A small sound classifier, trained from scratch: batches of 64.
Rows from block 6 of a small sound classifier, named by matrix and row number. Rows with one number within an expert belong to one neuron, the router's apart. Each number is 500 + 50 x the weight over its row's rms, rounded and kept within 0 to 999. All counts start at 0. Numbers have three digits each. After the name is the row's rms in percent of the matrix's.
Before each expert's rows are labels from the 100 clips, of 14976, where the router gives the expert most weight on average: "top examples" is what is common among them. Only what is clearly more common there than usual is listed. The data: acted Russian speech (Dusha).
# router: router (model.blocks.6.mlp.router.weight, 4x192, trained with AdamW), inputs 96-191
# up: expert up (model.blocks.6.mlp.up, 4x96x192), inputs 96-191
# down: expert down (model.blocks.6.mlp.down, 4x192x96, transposed), outputs 96-191

# expert 1
top examples: emotion: positive
router.1 097:451416486452551399491565558523585569441531504476456469545567499522506629387518428414505523517542567493502407443463505519531523508503483531465571479507461526511562494510454494580471562517479561528527499530498486513521522423513442511503440531444516474528491538488427556498504557538478431498
up.3 082:514434467491457434490532498452545455605504440591433580558502546479553493505472468499543463458467499450440470497472475504388510624477438459443622482495530540513525551530532508496538563559483448531535507525501401540530509518415440507471628495580538515505518446513544452491504488525547582516
down.3 083:558436475519448500527564481575473650496490576504496444502489503568477642518545524545491484518511527621495567579455597494461425514525486508640430524442436457472460462506545484449526554581625508454541519509502478472426513574545536550517378510583480517400495421463485492504488530500560520515
up.4 091:540455460495503457464531477563466528510488496513464552514448497562577570526545566474562526460480578503515494540482521409520539515482494492475452499589396402524495531400511488488509537467387515570508427474475568448470470496515561489499513484459526509500525456492541539495503442551557546476
down.4 087:473488475507584378468501491511523476531547575422512471395476504512508598353517519536543466531549418553582446529438493600467556456481542501432480520524508475492435457531500531487471500520461537535504582345570364512520553508418473500484584531467533526513428503461579493421450489526591533533
up.5 103:484502515488423475435498505529513496599509544514536438465463544518465511584523455553488486623485533431573506599567477507592491476453571532455492494486472494471448511415400489534484452481493620416528348575551563433494409495541543410464503559490552459526528449495402461488533516471590504489
down.5 103:562527466439486541587519464375535551575551537576477532562482477480581457513493549491494543575547479429431463455420557556454430488486479479402511489560567477552532516528446590442549522521468402526421586480523467475522545537524468543587505493524453532529577490515520534503447432457438493496
up.6 094:526492450480485549526538461477481524574619520443492532394430558427564558533557513480484463436506469468610533503497499586475473537478450558416466588473519458454528575504589476515520445474531499473504575463541511554510427438508517517442519484514513548550463477440500516488489447567604552593
down.6 087:452536545461477509446419567573568518449540471433474548502518474463571486501425479442434468543563494571501485582533484542596465448468577539611497466453556403560474469518540364499451467529510531521503506457545512473522491518538461436631515495414453481490410619530511474500503478451415464508
up.7 099:527492414511477425480515542536498554437488497530578503505434465506539488494574553587525571525523485503487455519468510552491455496565527474431440527471443532423568497426431564466579439467447479600446472476584545569526353560529498531485525579525444467493579442537473452381430515484553562583
down.7 106:481514475485467469368463521501453479516518526305370434489442572517497516501469505519492514529444431495487528514462528466528564462548435468514494527597486473449487553500471382543473505489586499498557515503446437477547529517478489495495554481445515648494429469428363564473479563470450479498
up.8 089:472383452574539481580495528494412447589501468564514520408487543508554447624531557555464540404505534438497429476557544380500448574457478508488557431491536533502547490456501447460512561524375475457472526465531464552561471529434437593538448483535549583590407498518536478520458489473502454441
down.8 097:490566480471481477428514502382444561538530502505452540504525501538476562456478513501571462472526538510453516461480491578497537446417499426509483495584459479489490489433560436511396457556553506496546560434464532406474581486412507428421525570480512425474575486472489525433509559546518487485
up.9 142:580517507491467487516503505550540571548532442462413448505491477418480468515573553512494397463581526550480527613575483531551452545491557515520562527569492511500407605440472622548538441524484448535428454397454391519445449524450498538483472507486522487455419562503459419505498533498557496387
down.9 116:544455532579435495405550501491554372521486486511496531430433431539486544454555557653552579489518561469520426401480422479460528454509464445421540506523489456480419540517476415488558465601448527500496527551513533543559466555537456478514498482492476574558477491474509523532555531460530552482
up.10 084:471510467481564443513477411454448523460497443540509505469465577517564460338518549484470542480450518527511508584506510490470474498390556423512569441463522485462460456492539560557451551472399494529484569464565573507459346564531500526559481506589436482488400526455537519437456478448488537483
down.10 100:511514513509525600411428593549546501571466479515500471473476564604615451541467505530541439509516537560566452396487503482530571511552491447549552537565495570490584526442530428542524480464520488596520513566500431542506616475502434469535496587528574426507500496482428486489458531589453533512
up.11 097:538454591479450458459409457508471457488493494554448522558495447551469558403535453570492439481460521466474517602550514473511395529524475482545514462516512566523575447523571554507372501521519474507527574393460480424431501545568515410484444494512440539486510503640503526586482528516576480451
down.11 086:480596498495472600468523627529475397538463554424483502515534476545528480501408468359469550442492478593567426461519532564553490467466465489535479553473509542440475568454533477510543508557451470562609588595463493529500494450501428451433473443588465518470453528387443574537526544517422456525
up.12 110:507485485461461475516525456543520468493538489580489524486538561544364502460504475465468545429549592496504525460431544441504411525425449582524526514494523530408490476474541500526460508473467434498417494536513435495549479462523526510455544447494398480497459543543398447515595424522453458606
down.12 113:512531568567520516373547482471518486550446440516551511447523446399482533549512533530465504486457538512526531525519480503429521489533596385574425373523449532573472507528524421391572473456393554450540585455566613478495530512531548501534494526506549559548606494475501503525529595507518362539
up.13 078:495454466462536565526478550471482517468537407582475501447422531479638469518531545543538462506536509528520434504439527556582482536524496505484611612524533501572454478587552507535489540448479489501457446502471552423512372487494504545458499430433507484487517516535535615488463460432511652526
down.13 082:497633510583508583511526337488556515536426534467500514494463437473461538472554491497435460550449490383643396469467509479514445467482489455627509438449563568524531559504528515445552488518470448466505552582505511497528507455467386522531486534503411466469562480446591494506480664520529470603
up.14 111:469576463390527521530540506471451488516492437502544594568554510453465535447471475558454577554507461534423492565567462488437493523546541427481509522512528504513538422478524494350501468459434527528515508419430509446560339484472470477556490550530509496563525528559510499450459489509441424575
down.14 105:426475430476566472508419496498462510500496473482520507439454522455497511543536512393560498427525534441501565509455556502493366489459453677484480476402462506478564591425518485533497586473531480435533534538469418509553509472499546507501513517537447538478481485485466457513530436538389466556
up.15 076:463489448493518482537522413440433555496468495493570489455490458512471515432437574471521456426517481502543570515521473561500521595478455462469542584572495445490479521540487470523446465397500494616614500522511424473532435506504541577500509513515422615456571518554423541484507506487609476426
down.15 073:527525512565408505514505575460478473553520517543544416421530530572475538524642483541379547532481501659439389582486504456504589430530432396542544546456529546640469535493482562409451520570498540545537484459493530607465527507498495545557474518499478398533497495460463518462542480562480566580
up.16 082:451480487525551492409534430435486450623508565434558463534548564457556479543580505511387501473452542551495453510573500390494398551499504433486530515495559412513423556428582476461583472461550548533521407497490592481528403442590583561558434603418540547528583421483542521455426465521514563427
down.16 078:499456435520450550586507506513486525490585572449503504507487528590533482510508487610504409495532496497447384479557476494571508481417516517591515545505391550497501586531578449443451595511429521484487480601543473454476481517444476491505469521510475485576425499528437469530543445502490444615
up.17 096:520519525451490507414455384534496496587407453551525522513537508473508475447493520460430555509541466440450541495515594491384451499587475501447429482558526446522527536547488498476493540435589524487503497505419577513529542437557445500500552433525503522442432484448513504551509333565536483498
down.17 101:488432444526484494516582579471557443550483504475457554508559517477535550484512501419458486398512608565604492483542434436510451520369495518535505427533422549439447473570482519510387457515411503487488519497488497488480398525545514463410476518537475445541547557529464511502425606422588523562
up.18 093:459485511454494488587515466505543439449445470508458395573503546551532490469504449317555491421510539555544427565461429493503504503513550445421512531581551547500514518499549502469504536411482529509530456542392519483472451461544557458469464416511564495563559498483422532514479523601492539548
down.18 117:445460483460518601440539565518419480570470536528514475519500482528458427505495522606377420526478533507425515484552519508426411514436486508527385531490453480492512607495445538531551455544516565469428498439528467509536469420483465461536526528429457525537477464563564429428466485450509569488

# expert 0
top examples: emotion: angry
router.0 099:549519477507497592474426399511418392555543520461550540445433482534460343575575519562519452499518460470486565504520449438519478520470519459584404508492546504435481555484477467415522432463540454525423444434490521466448474530480514449580465514627478504471502507506589447515489523459492517515
up.3 076:501536543505532496457477518592462461574487375545392531633530492474579532510464526464430567462591540474404556577431602521390494496553507514503506453606523500493490572391463470538490456513433496561566510475508561466538408495523561495504521569553523427473505494520455438440463481497498539473
down.3 085:530531482503498455586575603543472485476524508520585491510470518502447507525556600450488524596490493566491444435460470455464466533498532546484582469532466527569509503490427511498504453540417538533506512510476484489476423517513536522510593486481529496529470465278588521481519413493631488515
up.4 143:535488526440488599603536443497570525488477533506307523535519474464508516419479473620446491377455496453539446508481449562459552573450478523614554499538510492480484521492575557602491469466510525455453546558536463496438387522494463574482519571598541513489483473440387504449536450527479510569
down.4 127:500523548467449462461443568539452443433463514557599518402481536557518454494545483405587502519515474580579526478500575499468448565487415577535433446516427419513428434472454520445550507497447451529506457465489475429456491457482490559494499483424433417485501520544534515496484531620572481501
up.5 112:526553539557504521521454452506522521459508539415533506510529530460590507552470455574493444452474482431441509488489476576443503413506535512466455516614454496396450562532315552480475475526434486466557475540514512498579556586550557543476470434393509471553392557528574488508517444575534468418
down.5 108:396565473439504592542482494428464604490480509514534585456545474555552511426527471513459539534487559583543516574500546570490458508476546526451581426559571561528575480578463401492483374500605552486437521517510496549562579530524562511501545538557593499529504475563494493452501535491497471629
up.6 082:496531430495476514552517482552461509573484558466431512435434591495491451467424558597449484391464544421447489577478545492466427553473472513424555541503393552505537475463513481502529459502520521532564444530513509560435439504547537468490527467421617419487492530387408596424484586464536476434
down.6 093:418493596540432450374445556457558453415523487521512447438535460496485578514444556373484563464501516483519513455582512580497415468478650514577536476465544478477466594461523437454492562524487506477500459510512457341494478380516518431504449450590540446472516491524530549553555510481573526488
up.7 121:508496550486573517526468437443512493564467475463432545425478401553417553457444537455550505548511526444525503467432427471652550466566491467593525552510476515574534534568470498510473382508480516502469527568513509523480508556443513483579400564481539414475469505460540519452508423611516514508
down.7 108:504495430511505523391538537469483522575520500477525557494507548490509489513462409420487517515468553438438509521475557599423516519548448561371492501516503439452524473471501511503471511516523475499554464486517414504517525547461509487466570409437504596441495461515529531469518472447513489413
up.8 072:452463493528458507470513508424446515468527624495539499448540528560523526501492495455474578413534524536561402381439486531449488390569494510445500517447421504479493474569527483454613494447504566413532486534515418555454421549547490554506525460450503593487494584436479558592498471527511498552
down.8 081:502457429514554438506490493575560517504483520503507545465460415471474534435526529632517472564516446494564577457438509528537581580446432523562540460594471441548491471559436491461548567467445433456529545528528549559540471496510419591467593535564474554479571502542498583447448498423577572550
up.9 069:509533570509472507534500462505538481532476461461462491555468497499455509525570540598445427484423541450420501520520415493464483536500531527443556472498483541460558524411511436578492616455476496491588540490464506488473420519463497626399505452492451410421552550479423574597500422449508529514
down.9 077:520558519544473506506515463483486386398498477470488473476526539445511537586486527553528487452540459576603507555518516512468567522410440527472591516502485569427501527545499578458532448499518494574506488501549585549515547449499557449400531500460511505544440509429532509502477504436603504385
up.10 075:468467405463524487537513600443534453515459503534577460502468582439501468523450539424505540431505458614512557516456420489579466483524415436496494561555469400465512410515601569488560539490440473538579436491561374547527500465461526574457514483475455526413550583478387508474555512490583514451
down.10 083:497446514519409531491451549495460524501525520465347497507547570577534554473494401406475436484449501457509490573426541582498539452510435548440486488504472533428466536595491535520509615481502504473523465470476589508547595517551505480467546378480501408441527487441459585524482416446464504546
up.11 065:511530480575480471560522439496621510627528430476545455524538498550491511513511543433433505608470502457474509510489590540485449567508508549487526526448494568439536492414485443431562427474470517416492461549578475529474503534465494457550552416428555510549481375565453533474500443509556487456
down.11 077:548470544507533507458451541474558472486524441382517447591527549513499523473495499461480471546513531541438582506456420459360538475485553500496642451458514472464497486473569487545472479516463465468458463477488513510543441527479505537475492442509478460499458592439478504494466498475532492418
up.12 063:393441479469517451505485517490491508539529464547439448502479425525474536544477543499469486490495482564412514610452542495419545535452468540484506572565494511536482470478455435489443450547589463549538481411541446457474437582567586535412456482361488514554578421593525499451523461432548418396
down.12 076:478554539544481421457489614477502434468519527504490495646481525472466508602587509406319516537524535526512518389491521377468435525483506421447563491438487435535505580458434567534490459486573586527509502512514537502513509508469537431490475451604474520489403531452560520502519514471529485517
up.13 139:494407473427522534536471398478426403469530510448427437556491575504488567534503441429482552480503532512540536452541527487493499527448533511409299506481491463547527530513509451524580604472420536464498485550448490457429468515482500456556534514632533452504517424528475446446531556356592455464
down.13 120:537489434575529508389568453447538514499435478527579556515439493471553487511559497512511482430589480565485490530471507451497416499525575490481527569565524549492500476491550463501456512593552370463499485485536596546520449539519495486422433473511606489529569614390613458469510384512504486430
up.14 071:452565508466475542520424491506512579413535488499503475485550586427582514514477461409469439523578421544544555511458486496475423552424451416488516441573577448467475548560481480436527525469449544544496471563425442490562461495465550483471557391436468535456486486521451543518480520410502595549
down.14 082:493541489582493489443523477533469481541468561488485412554528404431492510462498583542499557418415455499392434486531410502414514447535543426462576519500485542487494531491502524479495459552580531466516505485408425503428568509509485553471423488498430451504532476532429479483500614495582505488
up.15 075:521424404574534550516485581445529485554488493505470519465380463556508416427494520556491571543430483443482521509543463521527505519556459397509437417476521440435553422413530460510431491425610450548436501492456465478571443502476536457491535434485483607529407402530502505552574430457506534466
down.15 092:420536540513501553512471529453480499500450556437411439418468559456526571469465442479408516431491462391565408504471422444487436504584505484431552473501522504533449425516496527498568426426431475545487443625497642485426521450496534444596439537471546464523410495442475552517484515578510464523
up.16 080:507491564568511451471527457481468517574508571476443533457434509407489532489544523492565528553542491523540637468468495403472464521506534466574527431504453539525493549420414564485528434502430571494503504509446474451439554503450440404605444412488503516460434511585433458544461558514503461445
down.16 086:511550471423497536563513462529492542447467474571592457502453435453482485526481527512343515466522504509447456483477464452568519476527470432495462480559471484451509458503433380504490436553516488479542433608537424478589513479476499554505546476516581495576502460529524469500467483548449496505
up.17 119:556512579483511558569506458469438522541594520442458520399483505463548429558474443496505506472449497501455535459518484426416497461481483552559389504477525477486487601500586556493495588548461437517526460426489466508476409443497534490565401516475509410475500476445525488497461429506552584581
down.17 112:568523476488519429415582463518486507590522473422542436547531520464489482484463467437455491563476559498553497557497529612488541519557463449395540585539405483498492492497396544529450453416466535530512519509578549499528559511535501526480536516511623352502452493470462437465465502545556452492
up.18 152:569466515398500519510499594514565577532465547525457454489412470457451543543439509508381444478541513558484385515483496545486508538441478470467461528481476490546529460510474458422467462544462436437512523558575541504565421446425572524537582530535521451470483512383483617482422533504463510514
down.18 123:420560487542484466445514469529491414541511539496542489581466543484510575470455519510611563424503577530454482542491576467520453509515537527660441524526635462535469543506601536500490511480533451446476502385475470389524526414484544495522414476493435453445526473593500460511552489496483481492

# expert 2
top examples: emotion: angry
router.2 092:508577487513463589503453367465467388584440505521581544487466487530497380570554526571513441514511434456477535520584437487529442519458513501574444569507511506437443563445520499432508446503485487446420491470524556456511495595513550472535549520546465525525488471431558411528519479530521553546
up.3 077:385573513435469500526401586481537463475514481468484442580523643533554544465512599456431502452498393443501528506480503612409497383531467478498521533523555508450475481563528488538481482511526456492467463551537512565550422494549421518517504500495499562520495545520503490466533486524486506446
down.3 084:511493549590493494505476460494492455465520440436429468391507455502480546486507504485441490527520451490557458492444522462547450495524516486504551519464481503554468420458510591439584490475521480461507511575557595536468570455488506482537468383461414646476447482553494567447537574483527477506
up.4 109:457500463527449416441578545508494388539472453547561506492440496412565493498524460548501653627519445515506495516471531425594450568424442495430493575412466468433519610434444453460508505511413477469502503497494471523456473416482500489498484483396424469527450548450423488492482540504536438497
down.4 106:467459463485466618499565425602476604458468490429315429468512561559530544500495475552485520460491469468566558530484448506507509426537510522597482518543493479439509430535476530481508564542527480450456537510450556468549454514510516557447515551572524477513582464473497473477519484520451489376
up.5 100:439548414538525567461574643426487484484521582587492519446461411517528466433501556604479507522547533368526511432564523488518562571595573421489488389435555508464459491516505469583509445544595547389453552500480478545536413516472465495472541434427456522520574476523513430530501508549461487481
down.5 096:510488524577494464521460547509510509427515545534654552480457543454498461542520530437359498572522349533451531514534513487446458558543500459473528477514504461495573537507513479412533500352439512493499499498515431346526528429544537570625485557485507511466470501477508464504461632529552500513
up.6 086:439508459500472605410412558456495575512524494438592471508570537526506547463441505526446532452522573566493623481485543472557543523495512460430433528510422495512424573507493487499554465440523546550488480438514451577484505529445540447509526428479440545515475525493463490486454473455497550469
down.6 089:489480466541488490547477417459482575520498503532555506407547563458455515568440529476463525551506511513509502522497487562459466470518508496453559439448652564546581534520505528505538539503497509465453537601555533600513526573549477478456512454624559541463475436547485530455432615471529493618
up.7 087:507428471501458368439539602516436410476525464565469546545550497451503514565533485544487554592479408582455389455475484441566408554546494492399477556430545440517470454492552554528488521549507498455493481527461534532385495444468491507574606526524454479517470499526420465541519599446429495526
down.7 082:539385571469500549634437514478510605456480588460494495494498443529540411472470543480547443478488545498494545539518460402439508447501565509544621535494548513439547513483443522581513511464382494488562531470523427464567410551484533493457539482539527374488566472566493427484515517527406528539
up.8 067:527484454492409459534502522492517558488489527518501552580526476466529469470501584451523452507452522564476542483510557496569448509611536491445548581524462412469600447526396545434498411490516630514463429488487432554566411524479541565506499594505446447539498522462565552465519469444574494366
down.8 082:527557516500467506568515429500493471552465401563584512520439584510553473486618443455496533553469521505457550461515583419503465533449554495459493469470443459519507483474494444469444512476486506490491457551547502501544499374511453519486513391447497429476526491530572430496494451584498525681
up.9 075:473467460523465499577473457493439515489519508534519508575508530530569503542573486491539523476518408586449545576422564516479477466451465553481427543520443441567543608448502511396601532467489543470479518445409580512497492446411501446528473460338489461493426541541446441522421466463538551412
down.9 075:491474531503480449493515395500463528466451503460415538460547522515432512497407524404506538536484529557531480438594448455483553459418506510445599495474514496531520496585455534554425538516482433485515575610502408532355571553449523519563450477548516473517589568479499525511514514523550462560
up.10 078:468502435517499569507430449452486532557531471422588517559460611493508567455490485438549596432458426503544547518432512418508493513525575492374469478567485453522462520492518509467482416503563447595581503424527515569526377509491498538487503522448470485535509500615529478473488437477595512467
down.10 075:498435567550538422391509516495516616482483478533542449535473366491538463438490507315440509535472511488561534508465474503456588475529444482476588497480494536563478527484499567485513579604501473464506528465578439549489484543513525430507486431606469618505488516409499481492496506527458500569
up.11 061:459494422573497414504514603515534449524474470605464498585587489522530460560498482555453478603527566571594586410509521471538401509501518598537557496439432517571453528475546536428506456564429487468563509532531470516501548553520468481540515366532553642419585415554514391545502457502521525547
down.11 065:545470542417485513608614537556485486396498543539609499453491531485576475510472476550514473467516492474402457497404481529487503455635585274444499435479508506518496580523442594574504517461460480441503462483518538615497433511456497508468510459453530321526527464497512528517476502536514479478
up.12 053:493555496478446438399497505483485527495583394472551555470583526491478528524460487429503488421550504570529528502530566643440521393520534632376550614587454559498495483598479532556560514448528564549491562475528569523524502521510499499523507479471569584489472533572507486554463433467535517445
down.12 062:514467518517538427509528441486534458470516516553471510563508519499513508545555531447448546513526605482618538521521526536573507526456530381495629571474533511499496511546542589485458514561593513506535544498618456614544438504451514502470570402609460507460569578440496586477510426447438497523
up.13 096:505576547464433540566437474535523598387470515523476466531450532506477546486423486534402485435489515465465471509488497562458623463487480578540465475492561474550528493501516626521479432573409503415502469508492518511507519436472511506498569481459435604484458537503467539496572604524597469421
down.13 092:540506496518542410488555534516477539406504510464506525511520461483489407588490500552508565468473511569438551499562551497407414509519532543453466493525499487517454457540503530466494501557516452440546435573445542483493540497568481443471451460563452394455479508603515493505511461453455472613
up.14 108:433618495434477503593508533511446623533519475436516536540546497504541417480412489495593568574474393566518494641466480614466559489504447479530527493496455476519528545454468564492493447450478411511455495535479449461472424540481514484494521434479561500532488540573521499498490589582532458480
down.14 103:544489511646530458441564414563480514616528482501490541542492483459495503609468465451526529444465522625567486550454495510495534557494462432372495520436555533495434452532501419498543554515425594460436479486585528522525510452479534534433539465554550485495433458412524539416511481446495480531
up.15 070:516431564462551539538611516430515454483572504530514537595501525478493541553539555455473543473426526536395535408487533501588420592548429364563465478445440447566562513497554559514482449534490497500565541489513439425475443512525519533464534566448544425486563472494404537508574537445542484518
down.15 068:521492422453481492384528569551517386456481389461470521532543512440563531525457462477494508473478503471505448564541431492537472521550482499486536467437502380398470478548531488481505499516472478508474531556471547464504613471474500468556550404487512614486431480371504505470481515642444501520
up.16 091:480506545560535440480373503543594542617587433404556442426454564493468537481490473459519488480560460472564537505532495578558561449475507549430506537558574516463495418474603536503500550508469455489471492461528463524448369581508442474493466548402495532481453521538517554528510462503538540410
down.16 087:566570510508521413443428449529551397449449488473436494467519400430488522542432523512498490544521477528533467468424492572447544459502472420507631463525480449527503554463508547557427520480490506509528489571530516508558434484495499517497514585499471470487547494460521604521565716409506511555
up.17 073:486489520518505554506428492467487548461567419435605425537477602380583476546487439488478526587523475579561502622422469457501475551460484373522465511651568459512504491462494553437508421497497472511553526523504488499537422491460503436508451522537506446456509505595448512515517516481627508412
down.17 071:532474498461452377552472424487478544518526512411380511537471559476542464555454523450479629560475498540538454427453513490492568454588486518425600490513444501558485568489512548446518600515496496480434507535520487426488498416524539538581507497415369589478543524519487495505456523599507509538
up.18 121:482501491412424542479440505515509550507513558478471502519469598506533449611567535525455508511462492433472541531435502410504464521442531483465446433489505483466468491488440519502494538522420515505499506390490447432583431561484476567477498491505413558543409515515571448525454607429405543600
down.18 120:503497542477493591655521540490477543419448515518535488516500468550469516416488491497565469422490503599522492477503504493422492474543494606528496522441508431518486511458492450501521488466514521485510495566526559552502514479518563534503542383515484436516565475607460538510459496644476526596

# expert 3
top examples: emotion: sad
router.3 111:450475455630517535443535542466475565480452475482441478481591588421493473521435456496518496466450476501464613482456468519537567490502528563440566491484502451452478524542541552532626542553533437560491507495519498532537505542481505422536576375482629510416560502524528566491476447551478484416
up.3 133:521387471613483533468459534486543642591498480503593502535481556493490456593548518428510406503526400481471517561472517441484575489500518598580510486513525465523459510522527508539483536584546410440459490466447433567505637560433490497525579461424477579540429465530550517538544436487454450426
down.3 145:494532463453476520612580526429524510493546541602451492541490476493580515526529551523526484484514533473480525531480523451512411549541454418508453458489503445469507410480462610508504454524430516530501562481597534427459562534469512436506505361533585425515453470491460565479489469615494476608
up.4 087:482481423537506577517497415485533400559527548518449490502449378526441588584540563456445489538480457564456379495460429549516493523497494489447565522514464457533544487591586521402651521470482487465527508499528567494445478564490478510491532438490432539555552457474495439566492341408535516519
down.4 087:523516499579512446432473482547537448508422486450588476539529593572589390500423461561561565487467508507399604484537484395508463565469544514541408524516512431412446445432484478528478533423532458523481485417511451526619559535505438457460488486504505477521444524545522460453498524534440473496
up.5 079:510515607529496526524455444486405605493452440558475496513471450546475567530462475511456391559546363529448464563546497493475508480429542466552545453487437507471498472399564507538585605486429487565561500457497472525436502520493526483526547442425447477542482522581467561573506620474540558473
down.5 076:560448449521489441412495596480519398485553539569512528505450461439514547507498585505484445524504543601560499360545511388531451504428479530529493482529580487517496477504519517445498500550537533456478454531494453456452618515525410531502505485460463536448541472577506518496564499551468560522
up.6 121:468486576664486457461489509431494606479468478509589456442487617529544557512505498537518451549535515591536587538588516555519517505445548564487551507479529485485466470455397462408549524489536569559438510415523533551490545454483525447515499555501587588506459532413413412450556440532458539431
down.6 121:493486474480519563541596503465519454503446433426457568525525546532481495586582607497472581397547552523452551559390599480549440494546543420430430449490431541499536490429553492534445492493558515469541547560568411484424524450486534491388562453526445466477497532514538574552487466494473522649
up.7 091:470541375569495450639489510517485466503465532557420564522559559521512514532564498485486539472494450521493561563413418446595508478507534511497510456542542486493522575507439488476453459529501551512590509529439517476592486542526471473486423583548539610515469552489643588447440507633579452492
down.7 089:491506631414490625450437512578451419475499468465569535441520407477461518493471480387577554517501504580549532414499478554480507434583540565484504509535555548449521406550513488541542563557448472464516479587469474480496584492451527547533564408534564575493471474536497612418553537398561494539
up.8 135:456573443512459469465599422493518488470582516417501509526560530477508531468487452480470533585415515491430483550439553456483503474543409537504470448509498406426540577518523567461366428477503496478516434541359478511542523465483561502450501474460438487514449479421510498493527487448474510444
down.8 116:443469591464553488539479400507529514545534563605488551560427551516496486453445485420531581521428479536542500490560464520458489485449481426503585535602568477455530463497464505510444447489470487518519488524491557490515460512563492541540459528511573454450526475484507449471432561344529533469
up.9 108:498569383474532531617567494437464298475523591503443502445525528494477495494528559507499546478552532539479527481441397550511532476402479568471414503608506544505456467498518560497623528585495412520500497555522549481437523517572514465539498505449468499553427596518466501573513439487496555463
down.9 103:501412525546473452473402527475502700510514445465537547421506568525543573469443505457437501553512486499470611509481547413494501562521527480453583468417564449455462484460493374506421523524486549511488488377511446490434476490429533536510429510530457522520515520545491540444513593467428459616
up.10 098:575542546475500499521534484487480506476475518457579535535557499570503564532547482494447518534515425459409593554522472511480453496473461488483513562578501424564445585463492529516493459427550496551512514540507499491551501483488511534451449462516479649484529446393487513504520626421449433503
down.10 105:481444435562565611547472489515444417489517494560563543502480414514484482505564492367468501517529428482488418494540516509484535520415483545562569515615521416495533512475482482529534489601566488508502539528502411529534428532517493584465515452544631501485451516462561588540519530608459502502
up.11 129:537417471539451507501529513492494582533516488422565525496516617531456432501511553357431451458478492461538597484571494568482546489435499552562538490602541522511531507469539501538512489556503457516506478474556517499423433485450531431509497530514499514506424424535543456506462494563500546501
down.11 106:512468460450500508582605544513503521472456503476385494455489421397489497461484499451524454417543473540498432558407475376502473488592446500572467456359534448403469539490466601548506472408466518581511470472509460563466532514540419557514615497416565482467510544477513456536462481545593494495
up.12 108:531513569513510618464411518483449407436499578477569448626466463573502463513499429506530511546569450544496519545611512408512550574472536498567385559595500526562475577485512509440487490517560553473510533473496498443455566612500529450604498632548493447396487510560527484473389447482490483558
down.12 104:482485494456490409461578466572541521558515532616514488493503455517490533490543478529645539563523470476493401416559513466442449533458469525515584454430474465558514452477504527479591519474602482498486517453473455573571479569455486509444426536499464567504458499579477534430511517560370501478
up.13 081:528505524501475461496537512441516435564531528486636519506573591507488460520458451468588616561405592542495435526524577505597607520531506459490537464570447602483497549496459558556495509472445465520486491546459420562534492596580516411488426559484484431470520490386519344447463479533506509524
down.13 088:580496493467476498538534420517490609509571492527351464479560594510479505584456433467451523498477342556574514554520533560463582469432543528513424484537508496467479497538473400439514574492557455431517498526512481529413500402415543518508530416552415493458473507539432513540534563550404509497
up.14 077:512541494521543473551538499485503520544590453537395509640457556508463470480471469545507562540479417600502547578557470496468428560416495531593528476503520497369510382432508475580574482489438609475492527554465538476453537502583504597551513553534559547478497470502481459559484505490575505629
down.14 073:616456449494533552485551563473525466470508473452519519513578512480516498606513569497552506484570451564523496537473548485555526501587542464512503451526491504565544413456525551542356506478502439515556466444499439510513638532415483469501482462327490485530446545560421656451514464585479491391
up.15 090:427453517572505479553469510462507435433505460539582439527441511365485479583484414494540579550415548407445490402506512536584580479559494466461548536472524579520550593461412496498493576507430499492448497493527426543493444500431436467432403506493553536562487441440477520468452424508474472486
down.15 094:496497491446502528564500410487475492587509456531451515494543506523452507461404433466433588502453563540540476587511491567522415478503458609526433462583625454489480431546496423479508517426600476522473470596546513543474417464528546538474655446566474454504524418489459449444519544500606554413
up.16 074:491563448423527480478501514468491550425461478461561576530535540521503480547501621501484488543430549719546523449588509559495564471504449461470473543496491449472512555519594611464548477511445477540522508574549458483449516474583467510493490456471607500503448468386429555512535517502510555494
down.16 085:478512443454515432406508554445550522567524551562500439461510562454450447547422483556505479543541508423542512538443476499541527531419530470548548498509538506483521531482401481480467480482424475527505491456504523527542358498575499592526540513507470551555510524453558529423533490705353553455
up.17 090:516574559504479426424457448481545385538500453490528496612524348515522428496460475448574488519481593495468466524562499520469504439471546509461543447556521458461518520571537511502570417609531466513420431518511540407508483595479558450469473526518547464457467481492545493510449529547457513529
down.17 098:538559474604485543523528545479433580467501492530442494503478602494433597549446442578486516519514526433557479444372566549560528498488479545514495463533452571465492522488472422510524487469488515573442492540495529489449543550516534468402500638501503582507519504556502474452470395444499493482
up.18 140:421535506408522365589410534490500570447464517446613431452466404506496552408546574480508541552486434579540521586438566516434509507449497477443514526509418519514532551472422585500496569527451522437404488439523561525553525499495466437508466534358468619487557555452497486511531520557503517577
down.18 118:496508467483524568550497478499558545559532504568487572448476483485446452411476542491609459599439583500560449568509541550583483495587429663528437494481471429480549376497445533463528516529589492476490546515518523515478541541453497576394521406487516446531555519505546599592491558549388541487